A small self-supervised image encoder, trained from scratch.
Model: 6.48M parameters, 48-pixel images, norm rmsnorm, activation quick_gelu, patch size [4, 4], width 192.
Training: muon at rate 0.0043, 9000 steps, batches of 128.
Data: trained on photos of arthropod specimens (BIOSCAN-5M), 97500 training examples, 11.8 epochs.
Rows from block 4 of a small self-supervised image encoder, named by matrix and row number. Rows with one number belong to one neuron. Each number is 128 + 32 x the weight over its row's rms, rounded and kept within 0 to 255. All counts start at 0.
Before each neuron's rows are labels from the 100 images, of 14976, where the neuron reaches its highest value: "strongest on" is what is common among them; "colour at peak" is the nearest of a few named colours to the mean colour under the peak. Only what is clearly more common there than usual is listed. The data: photos of arthropod specimens (BIOSCAN-5M).
# fc1: MLP up (model.blocks.4.mlp.fc1.weight, 1152x192), inputs 96-191
# fc2: MLP down (model.blocks.4.mlp.fc2.weight, 192x1152, transposed), outputs 96-191

strongest on: order Hemiptera
colour at peak: grey
fc1.262 [147 132 137 133  86 191 124 109 110 160 124 126 121 102 110 128 126 155 118 147 124 134 108  77 117 131  76 116 103 155 104  67 181 109  91 130 164 140 146 106 125 102 173 158 135 147 136 159 148 121 133  87 129 152 132 133 202 142 126  76 121 171  76 154 170 147 113 157 117  96 138 146 196 111 160 151  99 127  61 113  94  86 120 106 135 164 136 178 140 166 111 135 136 132 149 158]
fc2.262 [152 143 126  65 163  81 164 123 136 103  67 139 155 122 139 140 148 123 100 156 173 149 209 144 185 104 146  88 152 132 166 118 154  70 113 132 155 148 106 137 139 150 106  89 160 192 122 140 138 163  91  78 100 143 120 127 144  82  71 123 126 141 142 172  89 112 117 138 103 135 123 124  63 164 185 152 103 140 115 120 118 145 164 136 164 165 102 109  84 103 103 166 110 138 120 161]

strongest on: order Diptera
colour at peak: grey
fc1.568 [122 107 124 144 175 160 107 123 159 104 202 114 158 134 103 116 139 161 126 143 145 108 152 111  92 134 134 156  91  92  98 138  98 134 127 134 190 194 114 134 146 146  78 136 167 155 141 134 151 157 131  80 110 189 159 176 121 107  99 194  95  95 134  77 172 112 146 179 155  92 145 120 143  42 127 146  95  61 101  84 145 146 145 126 121 142  89 101  95 131 147 154 120 195 170  62]
fc2.568 [ 84 110 105 120 103 115 147 193  65 150  91 138 122  80 173 117 104 115 120 110 145 194 106 128 124 137 105 119 148 138 183 105 121 127 102 127  94 125 175  88 132 147 157 135 119 110 141 143 113 102 154 136 156 106 118  95 129 159  99 113 139 176 107 171 119 103 152 107 102 184 127 110 148 130 150 137 138 130 169 163 118 147 134 135  95 145 133 119 132 122  69 131 165 147 119 135]

strongest on: order Lepidoptera
colour at peak: brown; grey
fc1.181 [200 100  90 122 112 110 100  81 171 116  85 158 182 144 131 103 139 106 151  49 104  92 125 157 122  87 108 159 148 132 155 105 119 177  93  88  65  73 124 187 104 185 112 157  75 133 142 117 128 103 108 150 131 149  80 191 189 125 131 143  76  54 127 131 150 139 112 114 141 167 131 102 180 132  90 105 107 158 177 123 148 142 115 155 164  94 102  61  66 145  75 123 163  92 100 101]
fc2.181 [ 88 156 162 113 178 161 144 171 119 127 169 103  76 128 153 136 124 155  90 175 197 175 142 104 104 135  99 120 121  91 127 134  96 135 181 158 130 140 106 115 130  91 135  69 184  97 142  77 104 169 139  88 125 128 126  93 108  92 122 117 184 196 142 147  96  95 151  95 139 150 168 118  84 120 199 136 133  72 103 120 146 130 154 117  46 166 164 153 147  91 196 144  74 174 121 174]

strongest on: order Hymenoptera
colour at peak: grey
fc1.182 [129 123 221 213 147 144 119 107  96  73 148 153  71 132 145 130 128  89 165 151 109 156 111 100  70 108 103 174 110  86 133 145  88 101 145 118 143 106  62 154 140 153 144  99 155  93  92 159 136 157 140 134 146 115 142 108 181 175 176 132 161  92 162 113 141 176 154 116 177 128 127 115 176 150  98 199  98 141 161  92 131  55 123 119 160 100 139 110  49 103 143 159  97 130 175 116]
fc2.182 [137 162 144 148  56  95 164  92 111 182 125 112 143 101 107 134 117 158 107 129 117  97 118 201 216 140 159 139 139 179  73 161 139  86 119 124 107 159 152 131 181 122 142 161 139 157 126 131  81  85 123 166  89 120 142 134  98 106 144 146 130 171 159 127 121 102 126  86 141 173 133 167 103 113 186 125 176  86 110 104 113  88 105 163 102 107 129 173 177 198 170  81 148 122 134 129]

strongest on: order Coleoptera
colour at peak: brown
fc1.43 [ 89 112 186 103 124 112 133 155 118 152 183 150  80  97 118 125  90 129 124 126  99 136 106 176 146 105 140 130 117 134  75 123 128 171 109 192  58  56 131 131  53 111 113 111  97 111 120 131  89 113 137 170  95 131 157 134 125 108 128 139 102 206  97 123  93 158 163 109 162 130 150 125 182  82 142 137 131 112 148 151 162  96  95 127 178 132 124  30 183  73 160 142 148 134 174 208]
fc2.43 [145 149  89 149 177 127 131 120  80 145  85 121 145  96 121 112 103 114 143 137 122  99 153 100  78 139 122 162 151 114 155 120  74 185  88 115 138 122 124  84 132 134 131 138 158 120 154 120 112 158 138  59 147 118 128 133 111 128 133 140 119 106 152 129 124 141 161  67 104 138 176 177  96 116  88 135 170 102 137 120 133 149 172  82  68 109 169 178 135 135 107 132 162 137 108 126]

strongest on: order Coleoptera
colour at peak: brown; grey
fc1.499 [118 182 223 130 111 107 108 123 120  75 136 121 143 166 146  96 190 135 149 122 140  80 165 101 185 126 131 141 102 178 165 129 153 138 107 135 144 135 129 112  98 106 149 108  93  97  88 156 169 103 138 177 101 162  81 166 174 129  90 102 168 116 147 228 149  78 142 128 108 155  82 154  78 113 108 108  90 175  99 169 110 103 129 154 107 128 100 169 120 135 103  93 128 103 158 206]
fc2.499 [145 105 138 183 184  96  87 156 103 126 100 130 164 124 107 177 150  89  79 122 115 144 109 162  90  61 119  90 134  98  94 147 143  79 103 201 153 104 193 115 109  94 108 130 146 153 179 109 105 152 126 137 108 121 143 135 127 144 148 114  91 109 110 151  64 138 188 138 117 103 138 122 107 119 141 156  82 102 188 153  93 141 168 100 105 156 144  93 140 100  46 196  85 196 103  64]

strongest on: order Hymenoptera
colour at peak: grey; brown
fc1.732 [113 149 115 158 102 122 155 103 133  78 161 108  79 140  84 112 150  78 173 144 166 169  77 151 171 115 149 178 168 107 146  92 123 118  68 118  63 134  94 118  90 140 135 125 146 126 133 116 142  68 151 158 171 171 111  75  93 110 174 116 102 165  73 139 128 120  83 139  92 104 148 179 152  64  86 158 165 152 128 109 163 133 166 170 133 129 122 138 140 104 167  52 139 134  77 109]
fc2.732 [140 169 119 122 126 167 139 155 121 135 109 112 177 120 188  84 116 186 157 136 151  50 138 124 115 129  89  67 107 110 187 195 119 145 169 147 168  92 160 130 112  90 147 107 101 133  97 119  82 127 106 139 176 143 180 177 186  76  86 159  68 127 150 134 106 117 127  80 131  81 142 101 105 126 116 100 113  88 108 143 118 112 139 130 169 143 134 141 172 107  91 120 111 129 135 149]

strongest on: order Coleoptera
colour at peak: grey
fc1.756 [134 186  64 121  63 136 151 148 157 103 112 145 115 145 128 107 156  47 151 150 195 119 128 117 134 148 100 129  91  27  46 161 103 150  86 125 175 131 122 103 156 127 185 116 150 146 102  96 117 139 124 149 102  62  98 132 132 142 108 118 110 165 150  60 136 139  90 126 162 166 183 156  99 110  94 143 138  85 133 150 108 125 115 104 112 101 151 177 149  56 119 121 121 121 163 101]
fc2.756 [161  93 150 137 121 111 147 133  93  71  93 124 166 129 159 113 114 149 123 186  68 137  79 133 119 132  25 184 142 187 143 103 110 145 157 148 135 106 132 134 100 130 117 162 178 184 139 138 131  95 139 177 152 137 137  64 128 128 122 124 105  79  52 125 135 162 126 161 136  84  99 116 129 149 118 110  79 146 145 135 144  83 155 125 109 116 122  72 179 154 136 194 168 131 150  95]

strongest on: order Hemiptera
colour at peak: grey; brown
fc1.392 [106 124  86 133 135 169 135 145  89 102 114  96  73 127  75 120 137 169 176 117 113  47 120 132 103  75 127 110 118 139 144 135  74 174 177 158 123 107 168  97  90 160 148 146 184 141 151  93 133 165 123 132 118 152 169 157 124 125  82 203 123 155 109  85 113 199 134 135 176  97 105 148 140 175 103 141  95 103 144  86  90 160 113 115 176 119 135 119 130 148 124 168 138 114 119 150]
fc2.392 [ 68  90 133  89 136 175  65 124 187 102  68 206 119 159 149 114 127 127 115 150 124 151 131 151 133 192 118  87 104 101 106 111 123 147 163 122 182 165 128 118 116  94 128 146  97 152 157  87 160 171 127 107 193 129 121 137 104  90 177 158 118 144 135 118 104  92 121 189 179 112  87 141 200 129 126 149 119 144 102 143 114  92 122 120  59  99 159 116 128 140  65 151 183 153 134 174]

strongest on: order Hemiptera; order Lepidoptera
colour at peak: grey
fc1.159 [112  86  85 125  77 161  93 141  99  76 118 141 160 153  57  98 127 173 145 162 132 145 152 128  69 100  92 106 134 165 176 197 113 148 126 127  53 129 156  57 118 177 144 104 106 129 117  63  60 108 137  91 122 124  74  83 148 121 109 161 137 128 146 136 122 125 118 156 179 191 154 132 131 119 125 168  82 161 150  77 133 130  76 173 125 136 146 148 127 173 185 132 132  78 146 101]
fc2.159 [139  80 189 129 158 153 126 141 149 122  99 119 131 128 223 153 110 116 147 110 122 160 125  95 150 154 153 168  96 129 121 138  92 110  89 110 102  71 111 118 103 122 121 112  98 207  72 158 183 156 132  83  92 143 138  85 160  90 188 122 122 127  83  89 122 183  69 140 168 110 144 150 169 191 136 130 129  98 136 151 156 196 146 108  84 142 116 133 140 168 132 203 120 147 197 156]

strongest on: order Coleoptera
colour at peak: black
fc1.12 [150 138 110  80 138  92 107 165 145 120 126 120 162 163 154 153 125 142 139 120  66  73 142  77 138 110  99  98 111 201 139 153 130  88 127  52 105  83 113 174 131  83  87 187 101 110 131 135 185 109 147  91 143 184 167  58 152  75 165 133 166  67 143 108 145 130 162 109 110 118 152 122 167 127  95 138 148 151 143 124 115 148 145 122 128 134 130 138 160 148 151 116 125 139  59 121]
fc2.12 [114  86  80 164 132 151 164 107 105 150 113 135 113  83 131 115 153 179 143 124 218 145 134 189 129 175 175 137 132  66 103  93 116 141 138 162 117 157 147 118 110 200 152  61 126 119  97 109 111 138  85 167  97  92  87 212  87 157 108  88 113 191 108 143  78 162  86 187 119 150  84 140 120 142 160 100  98 149  85 133 129  91  83 120  94  95 124  81  92 113 120 138 142 110 165 161]

strongest on: order Hemiptera
colour at peak: grey
fc1.301 [132 172 128 236 160 184 130 131 201 114 133 141 212  96 129 139 136 140 160 142 148 111  75 145 134  74 107  85 171 166 146 159 157 105 100 121 111 122 136 132 124 138 158 126  90 161 121 143 122 140 131 144 135 131 137 179 108 102 159 177 108 165 141  79 112 121 135 153 140 135 116 143 126 158 109  85 116 107 151 196  95 126 107  92  45 182 148 144 134  84 113 143 134 127 123 161]
fc2.301 [ 79  74 117  21 143  58 143 172 121 140 170 127 109 170  97  89 111 121 124 129 150  78 116 177 164 129 178 166 127 152 101 132 109 129 167 196 178 136 162 102 141  98 156 143 177 123 174 102  92 122 181 146 131 107 155 107  89 130 116 120  96 111 177 161 155 138 124 140 138  93 118  91 144  98 173 160 102 167 105 107 141 151 128 151 158 129 102  97 131 135 147 151 103 129 112 159]

strongest on: order Lepidoptera
colour at peak: brown
fc1.85 [182 107 100 139 128  92 156 144 110  78 117  81 150 149 154  69 109 228 151 128 132  97 174 131  97 137 178 166 157 127 168 175 101 217 102 175 122 124 146 162 130 145  87 137  91 110 119 131 155 106 132 141 177  99 117 160 188 156 124 165 127 121 147  65  76 147 132 119 167  93 109  92 108  89 165 115 133 118 193 126 113 108 102 167 104 172  83  97  55 152 148 123 136 107 137 148]
fc2.85 [ 54 152 136  98 133  89 100 105 144 150 159 107  96 140 146 124 216  92  86 150 171 140  96 116 163 162  80 159 120 122  99  95 103  88  88 124  86 117  88  88  95 123 101  83 114 148 106  69 129 166 106 112 138 145  69 112 101  89 136 123  93 181 127 182 145 121  80 106 116 122 165 150 122 138 156 132 120 155  42 145 175 127 115 116 121  80 161 150 145 131 154 198 102 132 117  78]

strongest on: order Hymenoptera
colour at peak: brown; grey
fc1.559 [129 152 101 140 206 128  77 143  94 141 119  89  97 151 131 120 138 128 141 112 163 139  72  93 157 145  90 180 141 172 128 125 129  93 123  86 152  93 100 136 150 145 159 153 157  63 151 101 140 112 140 103 135  46 102  92 120 124 135 102 113 219 123 117 145 144  95 107 141 102 130  64 131  62  85 153 115 168 157 184 141 177  90  71 163 152 131 119 158 115 139 168 110 122 130 176]
fc2.559 [147 152 162 137 105  96 137 169 141 152 144 143 120 139 130 122 123 152 122 153 133 150 128 169 134 177 142 107 157 100 172  92 164 127  88 143  71 164 174 118 130 117 161 122  99 183  88 155 112 167 137 126 130 175 166  95 131  78 144 153  78  67 165 110 117 159 181 195  47 158 110 192  90 146 163 127  95 107 119  68 135 127 108 160 132 134 133 191  72 162  99 150 153 144  57  96]

strongest on: order Lepidoptera
colour at peak: brown; grey
fc1.118 [136  85  89  89 137 124 127 148 160  92 140 159 116  82 107  71  81 131 131  95 139  91 152 102  94 144 165 177 176  88 162 115  99 149 117 135  90  84 134 142 134  95  88  94 130 125 140  97 122 101 151  60 123 151 150 108  79 105 176 149  68 122 117 124  89 196 163 162 154 113 138 137 151 167 159 112 112 153 157 109 158 136 163 136 156 144 124 114  67 208 144 138 144 114 119 178]
fc2.118 [ 54 143 127 104 164 156 128 101 122 167  93 128 138  89 195 171 129 128 193 105 103  81 132 101 157 112  75 116  91 128 115 145 108 140 131 158 153  95 170 130 147 139 162 154 180  90 152  74 114  96 120 198 102 133  75 136 175  95 163  99 153 158 183 120 163 104  87 115 146 135 134 110 131  99  69 115 147 112  91  94 167 130 175  87  64 107 185 151 125 101 132  94  81 164 100  87]

strongest on: order Coleoptera
colour at peak: black; brown
fc1.667 [161 108 136  80 144 168 105 141 137 129 109 144 154 106  83  78 196 143 164 154 152 113 120 162 191 137 111 143 144 174 127 121 202 159  82  83 112 126 136 138 103 140 105 138 103 130 151  72 122 151 148 129 124 120  59 119  88 228 135  92 107 107 131  76 130 125  73  85 134 136  99 133 146 147 163  85 162 120 104 140 111 141 109 162  63 166 129 132  50  93 103  97  81 107 191 117]
fc2.667 [120 117 157 148  85 115 139 113 125 163 128  98 109 177 160 146  92 111  89 128 106 125 130  61 104 144 110 127 116  98 133 120 123 120 161 170 112 175 106 112 113 112 129 100 122 113 121 190 154 110 101 136 132 127 225 130 125  62 122 155 119 189 132 214 141 142 143 181 156 163 118 148 125 119  51 166 130 149 128 102 158 130 103 130 185 121 122 127 200 137 134 150 166 166  94 108]

strongest on: order Lepidoptera
colour at peak: brown; grey
fc1.505 [132 110 116 148 129 116 103 134 119 108  93 136 127 167 135 168 140 140 123 152 201 152 103 129 165 131  92 111 174 119 136 193  91 144 146 127 147 165 202  33 217 114 144 152 141 155 130 107 121  84 157  75 160 186 127  58 159 148  25  94 110  99 161 143 129 138  92 133 114  99 149 114 149 136 157  82 145  96 116 119 143  84 145 109 121  90 151 137  74 142 123 164 109 101 145 124]
fc2.505 [155  83 202 114 161  98  95  88 137 155 142 131 110 151 107 161 134  88 116 126 119 131 125 136  84 118 132 120 118 161 159 146 149  91 105 170  95  57 181 164 114 136  74 152 148 118 151 144 161 160 133 152  61 136 113 164  68 121 116 102 140 186  60 122 125 158 116 107 151 135 154 126  59 119 107 173 126 129 143 151 168 150 123 119 164  87 173 131 189 143  68  90 136  91 107  95]

strongest on: order Lepidoptera
colour at peak: white
fc1.435 [105 114  73 163 160 152 111 162 110 152 137 106 180 146 136 140 147 158 151 108 153 149  89 154 108  81  81 157 124 136 130 156 118  88  96  37  88 128 113 153 119 144 156 114 116 114 126 179 123 123  66 160 165 198 111  88 129  95  71 100 136  59  53 132 136 129 164 119 142 136  98 130 173 162 149 121 187 125 157 114 195 130  79 142 166 164 115 118  85 140 155 103 150 194  99 108]
fc2.435 [166 120 158 163  66 128 131  71 126 109  88 109 144 145 141 142 100 141 145 180 120 107  83 101 151  88  80 137 121 154 109 101 131 140 114  99 215 173 103 108 147 190 125  92 139 138 170 120 100 137 195 142  65 110 150 125 116 183 126 180 145 146 143  87 142 151  93 136 197 168 108  84 117 121 122 175 164 109  74  90  88  67 157 106 131  84 120 126 178 110  91 125 112 116 119 170]

strongest on: order Hemiptera
colour at peak: brown; grey
fc1.455 [125 145 135 144  95 198 138 100 152 144 186  99 192 182 122  73 113 105  89  74 143  92  77 183 144 117 167 146 151  79 164 102 116 149  87 125 116 140 170 104 122 100 131 123 106 116  81 149 164  82 180 145 144 102 151 128 131  85 121 152 102 181 117 161 108  96 121 139 104 107 110 122  69  64 155 120  61  96 120 125 118  66 111 118 147 129  81  89  41 160 149 127 131 155 129 115]
fc2.455 [143 145 122 105 131  95 131  85 148 102 118 107 130 124 117 140 102 161 165 142 131 131 119 108 105 102  93 164  91 188 113 175 120 107 162 129 123  83 137 142 140 145 134 173 169 119 105  33  94 160  76 146  76 106  97  90 103  92 122 161 130 180 121 100 148 101 100 142 132 110 142 110 149 139 149 117 176 238 187 135 155 150 142 133 138  86 159 131 159 117 146 130 102 149 132 164]

strongest on: order Lepidoptera
colour at peak: brown
fc1.606 [ 87 125  89 108 145 158 114 106 118 130 101 156 188 190  71 122 137  69 140 129 112 131 142 144 113 114 147  90 171 122 138 127 119 129 160 207  73 107 133 120 142 162 179  78 105 147 129 124 195  58 148 183 101 153 124 105  98 126 123 187 181 172 125 132 145 112 139 194 141 158  89 133 171 127 108  96  93 130 176 188 101  92 141  85 100  98 118 131 140 194 110 133 101 108 150  73]
fc2.606 [143 105 142 143 134 112 109 148 130 147 170 115 128 142 197 146  97 142 138 114 140  52  98 134 127 166 175 202 118  92 129 110 134 145  88 121 114 160  87 129 162 128  75 133 147 127 142 192 140 143  96 112 122 113 122 109 168 115 121 104 115 124 125 153 119 115  72  98 139  58 154 185  79  96  94 138 120  96 106 160 189 105 103 193  82 138 144 117  81 101 153 131 162 116 117 184]

strongest on: order Hemiptera
colour at peak: grey
fc1.80 [129 107 141 133 142 143  99 148 134  80 125 178 131 115 118 123 159 162  83 132 161  77 137  94  84 102 131 200  99 124 151 146 168 182 104 203 109 117 130 167  96 144 158 118 192 125 104 155 145 121 125 131 112 108 123 149  92 154 158 132 128 159 146 106 156 143 164 160 103 190 132 116 144  93 161 124 122 115 106  92 124 164 144 168 116 155 171 129 102 160 109 114 103 127 174 119]
fc2.80 [ 94 141 105  57 126 127 107 116  97 119 133 106 105 151 133 163  96 112 124 105  95 112 124 152 168  86 147 158 133 128 108 117  76  87 167 108 171 121 184 111 166 140 173 173 152 103 156 173 150 150 113 122 117 139 113 110 115  55 117 106 128 129 123 112 165 116 121 159 115 104 138 112 145 117 102 109 135 170 130 100  92  92 157 105 119  67 109 128 109 112 132 139 105 151  96 189]

strongest on: order Lepidoptera
colour at peak: brown
fc1.682 [137  73 131 123 170 216  79 176 187 111 158 135  74 145 123  89  43 138 118 120 123 126  88  94 104 164 165 156  90 141 116 133 155 118  83 163  97 149 128  76 133 138 131 145 121 149  95 131 162 113  88 152  57 202 138 135 120 150 113 183 126 217 128 163 135 156 123 121 145 140 171 197 141 208 104 102 141  95 146  96 152 132 120 165 129 102 126 128 127 104 151 150 114  69  94  97]
fc2.682 [125 134 125 157 123  90 172 110  68 136 130  92 180  82 135 178 196 128 149 141 106  88 149 147 160  75 181 114 119 181 141 155 118 164 134 113 124 108 167 131  66  80  99  78 108 114 135 100  71 105 140 143 189 108 131 181 115  99 156  92 160  54 119 118 142  97 111 142 150 124 146 108 169 108 181 166 116 161 132 133 129 121 110  73 126 111 185 155 161 184 150 144 158 199 167 175]

strongest on: order Hymenoptera
colour at peak: grey
fc1.148 [122  86 144 172 142  59 116 148 159 168 126 137 157  98 155 102 175 116  73 163 144  88 155 125 146  90  72  43 147 144 142  77 184 153 135  67 131 149  75  64 134 110 163 132 158 174 147 121  96  86  86 149 148 123 117  57 136 117 138 133 140 173 141 118 139 113 124 135 143 167 166 130 166 169  84 121 145 120 136 130 131 146 182 161 145 192 115 158 111 119  85 134 135 124 174 160]
fc2.148 [133 111 127  94 170 167  81 174  99 117 141 126  81 122 132  83 100 162 161 131 141 165 131 131 170 126 141 112 103 109 120 120 113 167 105 153 132 119 148 196 157 159 168 183  97 115 169 118 100 113 133 126 112 143  61 165 131 114 192 144  98 104 141 123 104 141 157  92 133 135 101 121  88 125 174 136  83 115 136  88 118 151  92 149 117 157 154  90 181  84  79  91 168 149  73 126]

strongest on: order Hymenoptera
colour at peak: grey
fc1.659 [168 147 134 169  83 134 139  81 135  78 107 174  92 159 121 121 154  82 178  66  85 105 156 127  71 110  86 139 182 100 118 159 158 146 149 121 110  81  89 150 176 182 158 107  98 173 124 157 127 145  71 113 145 132 147 141 130 160 146  88 176 183 176 120 108 106  70 124 128 161 175  98 158 172 155 187  78 102 110 118  95  82 133  83 105 104 144 175 101 162 110 106  95 113 106  97]
fc2.659 [ 82 145 132 132 160 113 118 153 122 188  75 116 177 136 144 167 154 166 159 105 145 106 161 166 138  91 164 112 131 163 112 151  91 127 115 134 108 135 131 114  75 107 106 145 189  45 114 112 108 130 169 172 115  98 117 126  89  71 135 137  82  63 114 143 143 215 127 140 118 161 149 124 119  60 165 108 191 112 149 123 104 118  97 132 185  65 116  69 186 127 145 120 119 122 145 177]

strongest on: order Hymenoptera
colour at peak: white
fc1.224 [130 105 123 112 163 148  83 140 133  94 130 147 132  73 116 113 142 173  99  93 131  38 127  95 164 109  57 117 131 132 162 121 126 189 123 158 147  97  89 152  85  86 126  70  72 131 132 156  84  80  97 129 125 111  82 133 120 163 145 112  74 112  99 121 148  81 160 114 165 172  97 128 147 148 147 206 157  32 192  99 105 129  92 145 111 178 120 175 115 196 120 124 112 147 112 155]
fc2.224 [112 117 165 164 145 107 115 176 139 189 113 122  73 109 160 106 121 132 124 154  48 133 110  98 115 123 114 162  98 131  95 121 101 124 120 162 132 126 154 141 176  75 171 150 140  78 141  75 121 168 150 113 120 139  82 148 105  78 143 137 171 166 162 143 183 137 160 138 145 172 154  95  47 113  83 123  69  87 100  99 126  84 151 132 124 122  89  85 143 119 100  46 147  33 113  88]

strongest on: order Coleoptera
colour at peak: brown; grey
fc1.680 [133 163 158 122 153 120 147 111 133 151 172 116 131 170 135 119 123  96 207 182 130  95 157 188 143 148 135 161  85 142 155  74 150 146 153  97 152 127 234 198 167 108 116 131 107 131 141  58 148 141  92 113 122 145 127  89  88 117 114 150 112  81 116 119 230 114 152 114 180 135 108 150  83 155 143 179  87 169 127 168 150 162 151  63 141 156  75 172  80 137 164 157  89 117 151 101]
fc2.680 [109  80 132  88 150  97 129 164  36 107 119 116 153 151 165 146 125 208  51 142 124 141 136 189 102 118 129 133 135 131  77 143 151  94  98  89  79 157 130 162  85  78  77 133 127  69 128 172 135 122 194 141 151 160 201 127 114 130 129 138 151 159  83 144 106 142 156 159  78 154 207 162 180 131 135 142 173 111  98 111 116 131 139 174 148 140 152 104 103 106 162 203 163 147  89 162]

strongest on: order Lepidoptera
colour at peak: brown
fc1.467 [ 85 110 112 114 150 169 179 165 123 117  84 137  87 104  93 133  76  83 141 147 146 113  75 132 151  99 154  62 117 104 131  99  93  87 153 132 115 162 179 152 163 125 130  62  77 110 200 116 119 179 136 115 178 154 149 123 144 124  68  99 141 127 177 148 111 125  76 125 137  80 167 155  76  94 104 166 111 124 181  96  59 137 154 117 113 123  92  94 144 107 164 144 101 132 153 157]
fc2.467 [121 171 117 176 116  92 116 161  75 138 150 147 149 144 186  88 173 125 177 172  67 101 135  89 101 127 123 133 143 171 148 187 156 126  52 166  85 135 105 158 113 159 131 169 109 122 144 107 164 123 144  98 106 177 109  90 156 126 143 129 116 100  58  86 115 150 181 147  83 171 180 144  96 146 109 100 183 127 161  69 193  86 142 112  97 113 140 148 104 123 125  92 165 155 112 101]

strongest on: order Hymenoptera
colour at peak: grey
fc1.202 [120 162 153 167 151 182  73 119 124  88 129 125 114 183 124 207  83 132 128  53 126 137 124  76 155 144 108 197 148 149 166 108  95 175 158 134 104 110  63 165 160 221 176 158 154 141 121 132 114  96 112 118 165 125 131 151 113  84 165 117 160 121 133 155 117 120 138 159 124 129 128  99 138 103 109 115 105 147 114 143 140 129  97 108 151 159 148 173 110 100 149 149 149 106 134 142]
fc2.202 [110 126 131 140 117 121  84 107  83 155 127 123 148 159  68  84 136 112 136 104 103 127 205 182 166 122 144 141 153 146 102 177 117  80 134 112 137 165 216 112 105 112  69 113 165  92 117 119 158 139 155 131  88  87  93 125 122 118 147 123  38 168 162 124 127 104 132 184 155 165 135 180 154 198 130 152 123 136 163 105 123 135 178 173 128  68  83 128  93 197  89 128 178  85 110  91]

strongest on: order Lepidoptera
colour at peak: brown
fc1.704 [178 139 133  71 148  71 114  93  94 185  68  98 182 143 138 113 122 113 100  93 106 118 150 148 105  97 137 159 151  75 144 107 118 101 128 127 101 137  83 142 151 160 163  66 149 123 148  68 166 130 178  94 145 119 127 141 142 155 101 127 119 119 116 131 118 134 103 170 119 103 148  81 140 159 186  98  89 135 159  98  99 177 166 147 115  99 168  92 147 112 181 176 112 115 160 166]
fc2.704 [102  57 167 138  84 137  90 129 112 131 134 149 155 179 153 114 175 143 168 167 104 155  88 183 111 136 115 136 138 140 123 181  82 164 114 123 124 146  94 101 136 145 136 101 109 141 112  90  89  95  99 148 112 131 111  83 115  80 172  85  95 153 134 102 124 135  81 128 118 126 173 151 127  74 120 154 169 127  83 104 121 119 118  99 147 124 121  90  84 109 121 156  56 127 132  80]

strongest on: order Hymenoptera
colour at peak: grey; brown
fc1.632 [148 176  95 131 133  90 151 151 106 101  88 121  87 142 112 158  61 123 138 126 114 148 119 111 100 118  94 117 124 153 135 119 130 158 131 149  92 168 120  73 137 137 133 138 156  67 160 111 137 186  77 149 129 132 121  89 115 133 120 143 108  72 153  90 126 116 128 109 120 100 159 112 155 112 127 118 128 159 119 104 136 142 101 178 184 115 116 154 153  87 184 181 189 147  91 115]
fc2.632 [148 110 161 153 127 122  87 139 128 125 127  97 149 152 147  89 177 121 115 110 119  96 142 132 129 138 192 172 122 112 150 184 131 131 120 132 138  88 104 177  97 149 120 120 112 154 145 124 108  69 158 132 149  94 118 188 184 150 151 163 118 152 107 112 118 131 126 149 101 115 104 171 128 137 122 130 158 152 156 159 197 118 165  95 155 158 143  83  66 207  79  80  24 115 121 115]